config = dict(
    encoder_arch='convnext',
    model='audio captioner',
    dataset='single notes of musical instruments (NSynth)',
    train_examples=184686,
    noise_aug=0.002,
    time_shift_ms=50,
    n_mels=64,
    hop_length=160,
    input='log_mel',
    spec_augment=True,
    win_length=512,
    tokenizer='char',
    vocab_size=37,
    encoder_isotropic=False,
    encoder_norm='layernorm',
    encoder_activation='gelu',
    encoder_mlp_ratio=4,
    encoder_inner_norm=False,
    encoder_patch_size=[4, 4],
    encoder_conv_stem=True,
    encoder_depths=[3, 6, 6],
    encoder_widths=[80, 160, 320],
    encoder_kernel_size=3,
    fusion='cross_attention',
    label_smoothing=0.05,
    decoder_width=320,
    decoder_layers=10,
    decoder_norm='layernorm',
    decoder_norm_position='sandwich',
    decoder_activation='gelu',
    decoder_mlp_ratio=2,
    decoder_head_dim=16,
    decoder_fused_qkv=True,
    decoder_bias='none',
    decoder_qk_norm=False,
    decoder_layer_scale_init=0.1,
    decoder_parallel_block=False,
    decoder_inner_norm=False,
    decoder_drop_path=0.05,
    decoder_positions='learned',
    decoder_cross_attention_every=2,
    decoder_tie_embeddings=True,
    init='small_normal',
    residual_init='zero_last',
    optimizer='adamw',
    learning_rate=0.0016,
    beta1=0.9,
    beta2=0.99,
    eps=1e-08,
    ema_decay=0.995,
    max_steps=2800,
    batch_size=64,
    epochs=1.0,
    lr_schedule='linear',
    final_lr_fraction=0.05,
    warmup_steps=50,
    weight_decay=0.1,
)
Rows from block 8 of the audio encoder of a small audio captioner, named by matrix and row number. Rows with one number belong to one neuron. Each number is 128 + 32 x the weight over its row's rms, rounded and kept within 0 to 255. All counts start at 0. Numbers have three digits each.
After each neuron's rows are labels from the 100 clips, of 14976, where the neuron reaches its highest value: "responds to" is what is common among them. Only what is clearly more common there than usual is listed. The data: single notes of musical instruments (NSynth). In brackets: how many of the 100.
# fc1: MLP up (encoder.blocks.8.mlp.fc1.weight, 640x160), inputs 80-159
# fc2: MLP down (encoder.blocks.8.mlp.fc2.weight, 160x640, transposed), outputs 80-159

fc1.91:146085090129151203168142127127126073194079168158168119125155183103134115159135168159149186076111080126100145128150120119145103103146153174170101171112125105078106128087150175172151148120131101174171106138136139193107196089119142111154174150
fc2.91:088073084130145136170102125099144160143094106144139199112184141160110112103106100157119176085126140133124166060138102083111132206096155174130133205135101133069147143108106140176133093166101167083158062177123146129169169102139085098109210112
responds to: octave 3 (48); pitch class E (39); note: E3 (38); pitch class F# (26)

fc1.584:136164127101082134090146180140147128186089112089241125123129128173157159186059173133149158128136142111087199106151174153154175134187103139127180167167083119147094083134126135119118087114150125147139074118129144175141137150096146113112069065
fc2.584:144175079101107156116071155147145131095152078124087074149143076181165122087133112122061095104119129144105118110198133139156155120136117116117081180158184132206203200126156179158115156133100128174135155144071113116097148142076073092141184152
responds to: pitch class C# (59); octave 3 (57); note: C#3 (46)

fc1.504:125175087103130132123135149106128064122107165112130092156139111107124112096150095135206149110081161090109124163124169159132103171154130100115108176170130174137080127111145135087116127159115090086110086157127091177121111099091113192128185190
fc2.504:107116127191105106145119067106150182074142101162129138084177142122133080112109083092149139172105197146131148089163094092128197162103139135146092118107068149105107193138131164136179166203145064152096128076169132114132222145088104185145133140
responds to: pitch class F (71); octave 2 (50); note: F2 (50); pitch class G# (27)

fc1.565:161176141145088106136154136139156079180157146162133183070094134091149156146111083121107149108109101114115125186133059059124040132094089171144160111081104123174165063111168132163130128089184155132115155128108209115063089117096100116051116117
fc2.565:114097122142141175161130110149142098093122123040104100157139057160180119135091080119136147156108127127162121136205138129132137127120117101115104175180104139157173137174127179120123136150153161119076104124160165109145165185091105088115155148
responds to: octave 6 (45); pitch class D# (25)

fc1.489:165130114124098190137112129137139140178123169135137122122145144145143151117132132187148181170120060102140140167104114121141138120117120118156100139137072140124095136087131116117075141168114073116157092182133063148098068093107130121142185128
fc2.489:140166117154090157109042141130116125147190153150124198080169133091100132138172160173119101136202114094122081104139160117080186087139127179129050089079064101154110135087089166122143090120099070151131145086125124118123176176126122093185136191
responds to: octave 3 (69); pitch class F (67); note: F3 (41); pitch class B (25)

fc1.481:130132110108119121075162088132093136142142131106127107113173147142135195132141120124097162130173128103146112161123147069080124182113069083118099096147084095066155153206071167133121083143187100123165120138185140106104158206080136101078134138
fc2.481:149070120116095097063124097184157098134173102125149140080164136148149091117092111157062151095163135176107127156055133159181145114133127082097141123107147154180106116131122117159120168154127113085127096088202119181139056126196098095110150126
responds to: pitch class F (39); octave 2 (39); mallet (37)

fc1.412:144143133104077110105136165125103101161116105081129088147124101106138108150154176185158120099119117087108145145118133079136124140205077145134169176090124124150125131093103101085101122154167112154069113120119114141080086095102138127097102095
fc2.412:112158097094130140104134116130168115128168082128129116156132109175112148118173102144094063179096115172097141119135140118118179142106135109070100207197111128143145168151119118154105151147087149108129073098083118064113136159140083118110181138
responds to: acoustic (63); string (32); pitch class G (31)

fc1.498:133168085119123132129162211123072098159105119113073158177156161089134127108140085183130111164084155170109140173110137090081101137139081137171113161151138121082122169103112145100094142141150116136154142133205174156178095056098140176124168125
fc2.498:140082109081085144175092122187146126163145092108165099124217110158177145095123146202072166135182112141108106059118124152157120143138135141105091095105126116209140162129137157149041151149106154070179069132150114115078119116129086075122161119
responds to: octave 4 (59); organ (54); pitch class B (42); note: B4 (36)

fc1.375:130139122103097192194145114176076145160121149154137101106155176121136167156113085123075156131145099160158136148179103158103209135139070079198114140119105128139115081148086149090115142145128116126145125098107138105127040158119116113132093195
fc2.375:104117161167148110134163155077097118113044179151116131103096158117143126095089121083170166090107146145141171138172090143125093207078121148171148154131126113075103143151155134125157117101133140119103135198154127154146088088169155213054132106
responds to: pitch class F (99); octave 2 (94); note: F2 (93)

fc1.5:106119093153139133125147197136073132193070128170132140142156145190111170078119135130157150158110065149055096160160162088162118143124077083139133203102108167155138153144129114106138159128164058119114113108115110128079111081165139115085181138
fc2.5:098153137173143138194099155180094157127137170174087124139119140111154222078124161082142100145170118105133125081154137118054134110159069134127088064100050138080127116142094135111139146107124149100143161181085122095093164154122108158163118118
responds to: pitch class F (87); octave 3 (66); note: F3 (65)

fc1.459:137174108142138085079170174065121113150125075114157140108098148128192127146085113178142162097158125119067169147098143132156130148149093104145132168152072120171074071136122138124125184126152129119182048116149190123120195120106152112113133082
fc2.459:104147138115101151106077160143120132111105093156104105134141095193131145074188111119067102109096108168088143128226143129139119148097129108131089189164156134189168193115139192148127171142122137153135138152089075111077179122112078100139178143
responds to: pitch class C# (34); note: C#4 (33); instrument family: brass (28); note: A#2 (27)

fc1.580:132147088127109160178103080131150175144141146143123141195175158126119133135106174138181153137119137123122155075167203076126134200138104098133136158145113121140153118163113133174063104103146065066159171115083073172081104050133143169156137196
fc2.580:128146102124110115126123185142147135169183115163098140110143145099176126135118143135074117125152132129087137092061127133165157137122147135095113157096097159152118153167158097152097148127151135102173120166107057153120091118164072104101111139
responds to: pitch class C# (26)

fc1.471:173137097143140138154141122141123115197111093117124102148170104142145145154088150197153177113137109083093136205160176103161126160191079073122169107085161110162118133075137092096090151181145066145069075169127094139114114169112170147133215101
fc2.471:113119124102117136076177103130147090106137124104132100139146089193140111112134064130107112137130135181098137128126144125124206135094145118037076210200111149131136187160127142147129153154117148085095093137109140099151102177158097125104162132
responds to: octave 2 (43)

fc1.435:157160088126097150144129125165075112143188104132124149199117121143104143134069113134148130174148074124079159204132194161104140198174135134141102164128094128069100118089087165081094116178149133156186138136142117160182150101087106168078101184
fc2.435:097102114158185109131129110102103146150076191148162178156127133114072111150103148122186180085150131134146138127088089085088102158125151141126173106105078104029083030110099082120148105129126167127142093087137133171168111114159146167141076134
responds to: octave 2 (64); pitch class G (53); note: G2 (49)

fc1.86:120133162105151141180150118116085121119121051074155135167171149127151115138104109147057175155141114048070103128171114085105105149139079165142162156154122099095038151176154134099125138101100107186116166135197116154103176108143148115117121186
fc2.86:163173102198129123140119112141118175086148200145112139126132151066101104125106103102186114143143092104146126133129076134108091095160112121113147089153091090098108056085116161093124113114100172157154173078156106132173087137141140176125146143
responds to: octave 4 (38); octave 7 (36); mallet (29)

fc1.509:167156124178129106143216112079133142164103124094151147150176104145133128144111133116176138086070128122145150119119065087128141157144142167182120078109137146082160131130088154172030105111106099137175074121141118108167116071020149088111118113
fc2.509:193124112150133114100120090155142199068199114140092106108123155114178104182102108127109108150171190112169104151140118101147151054145118081123163088131162141175180152098138118120149132148110076152125168087157166150129102135113135110183088139
responds to: octave 1 (61); pitch class G (43); pitch class G# (36); note: G1 (25)

fc1.417:092144088129084118159138141086092159119147111118189058093165153101106115135151060129129164116098074146108102088183133141093111187144084112163093115149102177130086099135137116140148154179160135135152108123158123164130074142166132092127108135
fc2.417:047121131153153193196067120078092119145083175203160177120141120097066192134186156163184150126116112144087177135173146107073130174144110155139145130112140144158069120083072160105144131137088136102159141073097095099104171109148140138176140133
responds to: octave 3 (75); pitch class D# (72); note: D#3 (55)

fc1.106:134132095053207106139125157154104098205125154098188073163138139162161113176109133155089183138123136114107087181167079135098102178093150090091097100144141106131129116133129225168132118192111115158144124145174151138146092073106095142145134099
fc2.106:154154050095153102153091123112139179164161058134143134137155169040145126143114149196121138159150103138135164076120103145143117147143164132143155145089107105134118156092137092174068122085079136114123120102138116111102118108178106137120132138
responds to: keyboard (42); octave 6 (34); octave 1 (31); guitar (31)

fc1.385:097149074114193127096131124087094136147131121132140106128151139078122146073098088182149171116126110124068131088093129114183155068108072138173100145116147121143087137117148146129121157136077080175169085115089143155187099100098111146110156152
fc2.385:127180087131128162202058113086131114129115111171121105157137162099093110062129147158151125118055137134158170103153143178134135136130188132176094157100137100084142222081118141116139158134165128145138148136091167091111207163120079147100152111
responds to: pitch class F (77); octave 4 (63); note: F4 (62)

fc1.233:092138090145133118159132133088128054132113177103100139062148138085111099139097083132115150156097053101099129188130127072190130158116085141108151142161109088159125068115111135138095089095180115190112166088165152164090097127150159125099144117
fc2.233:099109114198102119149108111140157116092165128106114164088153123086159101148066099099144158187202170140122128118155094079118172104119112120107107138124070107149154136127128198175119144154096109112115131088234127178159150120146109132142125160
responds to: keyboard (36); octave 7 (34)

fc1.82:127114108130117165138180099145086134157099073121100112106175125162134118094157092136168127186064104048144155134122131106176116199111108170121125140113095135102069093165130148141071109080115136146109099121173129192214156092137127112085157171
fc2.82:155089131160133075096141132071153158074139124153144164076123147094085099145126120137171128138092170100188106105112090098122144140116165168156080123100060115087125101091139164131167112165161099143093123088215140138178210154092120163128107165
responds to: acoustic (73); pitch class C (69); note: C4 (38); note: C3 (25)

fc1.76:178146114127156078091119119113143163157108125109159153105165153103098130152174142126127141113180130138094149141119135131119110159144106149134190156121121117164110082142086145135136143115157091146094057131120221105121164106148154084097119115
fc2.76:131166157099134161138038141191096146156129087159132100158169131137161134084136170164066130121151103142092144109206133138141079095131118085126152112121174121195172159112121158119084169085068134149158155148082094114050137115117111103150140115
responds to: pitch class C# (39); octave 3 (38)

fc1.520:092147159135126141149168156157071067129081075071149160121145165136126100117146095107112176171124138115095141154107134020122062154090126142083059154111142107142094191066146128083133060155143143172152108108168160147114150095135105181128135171
fc2.520:090135152139101122148065174120115129170145135108130176102163160058129162121164155168137116101175061069154106106134144132123127104173144203132125121128105077181097075073101146127092068084091151145179144110144086134117138094139137100142130121
responds to: octave 4 (60); bass (50)

fc1.568:105127113107156127117161144105128132122157126054146090134195195100157136144080176179144146157123124107112159172130167101109123174165092093172126209141118147112046144209146103072153149121139112177120142140193149135077083146118151177117130151
fc2.568:185113184167139126141115118122111159072130119105106136132099143102158098124094133095163148117131162085171109094177103105113079137127126106178099064139156082107130135139168181131171096130108122142075167126210130155120136148102171184123118186
responds to: octave 2 (84); pitch class F (68); note: F2 (65)

fc1.569:127162126168164105133155090089172138140131089120165117156203113113167149186102090160117195134119156113139137135151133101092134148111155163141144094130104148101144085127071160112062105094105112180180094123167177140163103061038155107158115111
fc2.569:206117071152146111105127118150160199085183097159093113106154137123169083187064060114090142151166194150134131096147080092155138102114137078099149131115145165147203154145168122161134148175107110143125140127140118152135115124141092093152111149
responds to: octave 1 (68); pitch class F# (42)

fc1.372:159153196139147127160153188089066150153134133134231125151200126161168142151124162138130239133115123119111142196192142168139081157171137122134136133096110076114107125123108148102117116116155139156137121147199149127120082082107131125119153108
fc2.372:116123104074106104161083184121121109155113109120101106139110138131124141099157194193088111103147100102145125129085183195182137110147162135158104109072146105192120161093141117150097134077147118100141176146137140162088122134149084120071129133
responds to: octave 1 (53); bass (50); pitch class F# (37)

fc1.54:142198153134125170118125112182111090154136063116105173180142166140132173102096110174141094160145112112101180149104155122091168158170120165123132132153137180096129092132082149076100064163109096136142074103157102163171162123104178139074164142
fc2.54:115089159169140105118109147139109165138082219164125180090110136101069117134095166102149156084172135086110123122076075098105118127127138172148128073082068118054084062077125132123140105131123163145164156152113119183143086112132142158147105151
responds to: pitch class G (82); octave 3 (51); note: G3 (48); octave 2 (36)

fc1.296:088106144175111149225120112083177132165162084117155126114128104156169081149111084150155086123101086113123152195126173088060092130102224120146090177081068089090124135128171145139101098095102190143131110113128162163147172115123159178179124162
fc2.296:119128160096120197174102152127191116144124121110114164113179093143140144123158110161102109146182094136127132062131174124122151161121133175111099201140072134171098127149127156183071120148068152053164066119131096106112163161143080054139198145
responds to: octave 6 (55); pitch class C# (34); note: C#6 (33); instrument family: organ (29)