A small audio captioner, trained from scratch.
Model: log mel input, encoder arch convnext, encoder patch size [4, 4], decoder norm layernorm, decoder activation gelu.
Rows from block 8 of the audio encoder of a small audio captioner, named by matrix and row number. Rows with one number belong to one neuron. Each number is 128 + 24 x the weight over its row's rms, rounded and kept within 0 to 255. All counts start at 0.
After each neuron's rows are labels from the 100 clips, of 14976, where the neuron reaches its highest value: "top examples" is what is common among them. Only what is clearly more common there than usual is listed. The data: single notes of musical instruments (NSynth).
# fc1: MLP up (encoder.blocks.8.mlp.fc1.weight, 640x160), inputs 0-79
# fc2: MLP down (encoder.blocks.8.mlp.fc2.weight, 160x640, transposed), outputs 0-79

fc1.2 [110  77 132 144 159 122 177 138 127  96 113 140 129 131  94 116 106 133 130 117 132 120 124 106 136 117 175  93 144 154 139 105 149 147 103 140 134 159 112 150 166 140 138 124 126 116 100 103 124 145 146 137 131 125 119 111 107 139 122 154 106 127 108  91  52 124 115 149 179 137 127  95 156 127 120 123 203 128 154 173]
fc2.2 [124 135 185 117 123 178 114 163 131 112 148 100 143 124 112 168 130  95  98 104 142 114 164 111 120 133 167 131 129  94 125 140 107 166 117 161 129  86 143 108 130 125 125 113 123  89 116 137 129 185 157 166 145 131 101  95 170 127 168 155 140  80 124 145 175  95 153 135  76 129 152 140 141 161 119  95 100 110 131 176]
top examples: octave 2; pitch class G; note: G2; pitch class: F#

fc1.380 [106  95 110 136 193 149 155  93 111 123 114  83 128 175 159 125 146 142 136 124 121 114 107 126 130 101 142 140  92  97 159 110 106 121 141  91 151 136 121 145 100 161 105 141 127 144 103 170 130 118 135 165 104  90 119 133 152 181 129 185 137 109 115 140  75 110 102 104 119 137 130 125 122 167 128 114 149 122 149 137]
fc2.380 [165 137 121 124 147  93 113 126 159 112 167  83 131 108 115 156 138 125 172 146 129 121  84 151 101 141 100 156 173 166 148 131 131 104 170 107 128 149 122 145 125  90 146 139 156 163 120 103 106 131  84 120  96  93  84  95 110 122 160 120 122 141 100 153 146 125  96 130 163 164 140 130  95 134 100  97 106 152 142 137]
top examples: octave 4; pitch class G; note: G4

fc1.118 [121 119 131 119 154 122 131 142 133 119 129 127 106 124 140 149 144 127 150 139 163 156 117 110 100 159  82 140 133 119 157  93 158 126 143 139 139 146 128 130 141  82 137 104  81 169 123 132 137 120  75 148 112 156  89 110 155 150 117 156 100 149  93 138  84 164  85 102 134 157 148 121 112 140 128 102 143  93 113 147]
fc2.118 [139 124 170 139 121 141 183 151 138 165  92 172 155 107 138 147 104  95  88 128 157 150 103 165 133 101 153 104 119  96 132 145 159 126 130 114  83 102 123  94 129  95 124 133 124 135 123 124 126 150 156 152 154 125  94 112 155 139  97 174 118  94 150 147 144 117 164 171 125 140 172 144 155 116 119 173  91 145 131 122]
top examples: pitch class C; octave 4; note: C4; pitch class G

fc1.13 [118  89 120 110 163 153 130 136 125 111 121 114 159 112 151 145 173 136 214  64 148 142 121  97 141 151 125 155 107 131  96 169 189 140 133 135 148 113 111  94 136  82 162 111  94 160 144 101 178 115 136 156  95 113 112 164 129 149 151 125 104 158 123 128 108 150 163 125 127 139 146 126 101 136 138 125  99 115 166 121]
fc2.13 [124 105 175  92 140 121 133 145 108  76 145 109 107 132 154 178 118 115 182 103 158 151 112 103  67 150 138 171 132 163 101 133  94 154 143 145 114 108 146 154 115 102 153 118 144  91 113 109 124 123 131 113 172  95  75 108 126  95 162 139 143  85 134 127 129 149  98 170 147 115 174 130 111 146 112 107 108 109 116 144]
top examples: pitch class F#; octave 4; note: F#4

fc1.251 [105  84 114 112 145 156 139 135 135  93 102  88 128 127 136 118 144 165 136 114 158 143  99 165 117 144 107 108 143 147 168 122 136  91 108 100 140 111  72 127 129 136 122 105  74 123 117 107 131 117 143 138 106 122 122 159 118 131 142 124 132 126  97  97 124 154 129 127 137 117 137 123 103 126  98 120 127 144  84 145]
fc2.251 [112 115  96 142 131  95 141 137 146 105 130 109  93 118 124 132 102  98 168 106 137 123 101 137 119 143 105 180 132 157  92 141 119 114 151 102 103 163 121 178 118 116  91 104 142 166 111 123 128 132 104 134  94 135 101  99  87 155 114 121 133 115 118 146 135 106 120 129 181 142 119 145 116 140 107 105  97 148 172 115]
top examples: octave 4; synthetic; pitch class A#; note: A#4

fc1.176 [132 108 153 136 184 118 102 148  99 113 136 115 125 140 133  76 146 154 172 137 154 146 128 156 150  87 143 116 150 168 158  98 130 129 130 107 138 112 102 133 107 110 123  71  73 165 106  78 127 127 156 125 123 110 152 102 114 117 105 127 156 145 154 160  81 103 136 101 121 147 108 121 161 122 125 138 158 123 150 122]
fc2.176 [123  68 123 120 110 131 150 141  98 115 126 127  79 172 121 153  99 102 131  91 127 122 142 107 124 145 154 120  72 167 102 118 104 173  90 161 113 144 123 113 159 169 110 110 117  97 127 117 172 142 160 161 143 174 108 142 118 132 105 137 147  86 160 115 138 134 125 160 128 133 132 117 148 169 140 125 110  93 164 111]
top examples: octave 2; pitch class F#

fc1.553 [152 124 135  97 150 145 111  89 126  99 121 143 129 127 117 119 120 121 101 133  95 124 102 135 129  96 104 140 133 153 122 145 163  87 167 134 130  99 125 139 158 114 154  96  90 138 146 122 170 140 142 102 108 137 103 101 171  77  98 140 157 140 120 163 144 147 161 101 129 140 129 150  78 159 114 121 168 129 137 160]
fc2.553 [102 146 165 112  98 128 129 153 102 124 161 131 145 112 139 140 142 119 125 148 120 139 105 137 126 143 156  86 146 117  98 134 161 129 145 153 128 104 158 113  89  81 131 135 176 104 104 143  95 176 134  87 161 127  78 110 177 140 147 146  97 136 165 170 112 107 175 143 130  99 159 132 144 114 114 102  87 121 116 181]
top examples: octave 2; pitch class D#; note: D#2; note: D2

fc1.399 [126 109 115 114 136 101 153 121 117 140 145 142 121 131 122 176 118 136 137 131 163 121 115 161 139 142  64 113 129 120 136  98 160 113 117 119 141 170 150 147 138 133 140 105 101 129 124 116 158 137 129 149 112 106  85 153 134 125 105 148 108 171 121 132  98 189  97 133 143 136 116 156 162 116 140 120 172  80 128 157]
fc2.399 [111 123 138 116 184 179 139 162 121 133 107 144 156 105 140 125 129 149  71 121 145 130 136 107 125 108 147 117 121  89  95 162  96  99 107 118 133 122 128 167 100 146 167  98 139 144 120 124 160 154 138 154 141 136 105  79 149 131 106 149 121  71 137 131 154 123 182 179 110  93 101 148 121 105 130 123 120 144 149 161]
top examples: pitch class C; note: C3; pitch class G; note: G2

fc1.466 [103 153 100 142  90 179 131 141 128 140 114 150 106 121 129  98  73  58 165 110 101 153 123  99 140 118 156 122  77 130 129 141 131 120  97 135 122  90  92 131 163 144 117 114 105 108 124 142 115 105 121 114 125 117 112 125 152 186 165 156 173 116 128 111 138 106 169 134 160 100 150 133 149 128  87  82 113 137 111 127]
fc2.466 [ 89 146 142 155 141 100 154 153 108 118 147 104 147 122 126 141 196 104 127 196 134 100 129 150 126 151 106 122 141 109 118 155 144 157 138 135 110 134 131 121 121 113 128  72 120 143 115 118 101 181 131 172 153 117 113 105 150 134  88 157  93  97 120 145  90 152 120 135 102  97 137 136 163 139 157  94 128 146  80 118]
top examples: octave 2; pitch class A; note: A2

fc1.628 [105 102 114 170 116 131 158 128  73  92 120 111 157  91 138 103 148 109 111  91 129 167 131 119 134  96 127 139 112 124 142 138 128 145 138 129 193 139 126 100 152 115 150 112  91 105 101 125 145 148 132 154 146 112 112 108 137 126 137 118  96 142 165 109 169 135 171 102 109 117 103 139 127 144 129 151 143  94 120 173]
fc2.628 [126 103 119 135 109  96  97 135 165 127 126 100 108 178 123 135 106 149 137 124  99 125  93  96 129 131 148 137 135 131 136  98 105 101  96 167 103 141 135 125 157 166  78 156 136  87 144 151 125 103 164  62 111 135 137 163 117 110 166  85 145 181 130 117 177 100 110  69  92 152 113 140 120 172 125 133 149 109 155 105]
top examples: octave 2; pitch class F#; note: F#2

fc1.537 [122  99 111 146 160 130 152  93 126 125 138 115 109 158 141 144 143 131 121 110  95 150 134 114 146  65 133 143 105 147 126  92 127 147 119 105 140 148 134  88 118 145 169 118 141 158  98 153 130 111 155 159 173 108 137 115 137 150 148  99 131  86  84 137 114 134  44 115  86 135 157 121 147 186 125 158 164 146 150 163]
fc2.537 [128 124  79 103 180 120 126 130 146 149 119 133 148 161 107  82 102 164 136 157 113 134  83 136 140 123 106 111 112 167 160 146 125  88 150 107 117 178 119 131 113 153 169 118 145 181 138 107 116 105 104 107  95 131  95 117 103 131 108  98 117 136 155 110 151 162 119 144 159 146 106 141 136 118 165 129 104 117 155 127]
top examples: pitch class C; octave 7; note: C7

fc1.345 [101 143  81 126 112 136 132  94 143 119 108 106 126 150 113 121 149 106 127 148 140 132 120 187 132 127 106 134 132  87 149 126 146 139 136 111 144 170 160 115 160 126 145 120  95 129 174 155 140 110 102 132 108 113 120 154 169  80 131 152 128 109 121 114  96 162 115 106 105 161 140 177 137 138 154 168 196  98 129 161]
fc2.345 [111 147 139 121 155 118 153 131 113 136 124  80 139 122 180 102 127 155 109 127  96 102  92 126 117 120 107 131 150 110 109 154 120 111 169 126 118 171 101 148 115 114 140  95 153 190 129 120 113 151 137 140 139 109  95  54 140 124 103 149 109 117 135 133 125 111 151 167 205 104 105 126 116 132 134 147 127 158 154 134]
top examples: octave 4; pitch class G; note: G4

fc1.379 [119 102 126 151 139 149 111 128  55 138 106 100 153 152 130 142 158 157 169  93 108 141 118  67 134 139 137 158  91 118 149 144 194 123 129 105 108 110  70  99 133 102 142 121 119 149 139  87 144 189 134 149 127 135 111 145 134 120 124 130 122 110 104 126 100 133 134  91 159 139 147 121 109 127 118 148 101 111 162 130]
fc2.379 [ 87 134 172 147 119 120 106 121  93  75 140  91 116 139 129 176 107 131 133 128 156 148  96 102  57 128 163  92 133 161 108 130 101 130 141 147  89 158 169 152 120 126 163 106 107  99 126 123 125 153 148  96 152 149  90  91  85 107 177 120 123  92 112 138 138 166 116 158 113 119 169 156 121 144 142 145 128 126 114 135]
top examples: pitch class F#; octave 5; note: F#5; note: F#4

fc1.430 [114 103  87 121 186 166 110 113 112 149 133 114 130 133 148 137 140 161 140 132 128 167 127 163 130 149  80 124  96 117 164 128 138 140 107 123 137 131 120 114 130 162 127 119  98 146 107 100 122 162 135 145  89 131 128 131 163 136 120 151 154  81 141 130  92 147  93  99 106 124 141 119 153 141 115 125 186 115  98 177]
fc2.430 [136  89 165 112 127 135 140 158 134 115 117 104  98  95 132 163 114 129 154 101 136 142 118 126  96 119 155 145 133 136  48 122  95 122 133 147 144 147 116 166 147 113 120 113 145 117 138 115 164 145 157 156 136 134 111  67 117  90 119 133 132 115 116 151 137  92 175 167 153 145 125 108  96 145  86 138 102 147 187 148]
top examples: octave 4; octave 2; pitch class G; note: G2

fc1.107 [108 109 114 125 174 154 148 128 148 126  97 123 113 162 136 117 118 156 118 114 176 146  77 144 145 134 127 130 156 114  85 116 174 113 133 173 160 154 115 108 137 116 142 175 149 155 110 125 126 132 188 125 132 128 131 163 148 151 124 104 126 143  96 121 109 170 113 109 109 133 140 117 108  95 128 130 137 133  80 127]
fc2.107 [145 115 163 103 151  98 110  95  82  87 142 138 100 119 112 147 132 137 162  92 144 119 111 108 112 121 157 131 134 167  78 109 103 114 153 172 135 146 150 175 156 141 157 129 161 108 131 130 137 176 134 148 142 142  90  69 113 110 176 121 116 136 140 148 112 149 118 160 108 129 135 100  90 112 131 104 108 139 138 177]
top examples: octave 2; pitch class D#; note: D#2; note: D2

fc1.377 [ 94 118 146 134 135 175 163  63 106 125  95 160  97 119 131 109 175 104 134 105 155 139  96 175 117 153  93 104 100 110 152 114 158 117 100 144 135 154  86 160 152 121 144 116 132 117 132 159 139 122  90 160 136 164 110 129 129 134 118 142 152 111 131 100  78 184 125 125 164 125 153 144 104 102 134 141 121 145 108 141]
fc2.377 [142 112 160 134 138 139 136 114  97 158  97 135 101 130 106 124 164 104  88 131 165 100  89 111 124  87 146  96 124 149 107 130 126 139 125 194  98 136  97 106 112 107 136  95 150 101 140 136 147 165 148 151 155 148  97 110  83 135 130 129 142  96 124 181 119 117 125 184 113 121 158 122 140 111 120 158 105 148 132 128]
top examples: octave 4; pitch class A#; note: A#4; organ

fc1.43 [ 80 140 111 120 127 145 180 107 114 134 117 120 123 161  72 139 164 148 155 135 165 156 137 152 125 107 106 107 141 106 175 115 135 110 112 121 140 130 113 106 134 119 126 123 111 171 158 112 130 106 124 151 157 106 109 136 148 123 109 148 101 143  92 120 149 163 128  86 155 139 120 158 118 148 102 144  91 106 124 137]
fc2.43 [160 132 143 156 116 166 136 131 162 156 102 131 195 113 113 129 112 140  77 126 124 147 100 157 141 117 136 121 163 110 186 118 165 103 148 117 116  97  99  75 130 108 102 158 107  89 112 117 110 157 127 116 123 135  99 141 138 122 169 140 172 185 119 157 167  73 118 124 114 169 168 134 114 127 103 138  99 122 113 135]
top examples: octave 4; pitch class F#; note: F#4; pitch class: E

fc1.470 [124 121 115 146 100 117 127 102 155 165 122 118 163 122 139 103 144  67 150 155 110 132 125  86 112 126 107 120 170 101 142 120 128 114 142 176 165 100 104 113 126  65 156 146 110 137 148 142 127 135 156 122 107 134 125 144 151 125 171 152 146 156 103 152 167  84 105 142 148 148 135 120 129  93 120 145 137 126  92 123]
fc2.470 [119 119 149 126  91  87 109 110 136 134 130 101 116 129 147 138 140 121 199 128 120 103 127 139  96 142  90 131 136 138 113 119 151 138 169 148 135 149 142 115 127  98  80 155 145 122  93 147 109 137 139  94 136 120  94 140 126 137 127 118 132 178 141 145 110 113  83 101 162 125 177 135 139 139 129  89  94 125 110 146]
top examples: octave 2; pitch class A#; note: A#2; pitch class C#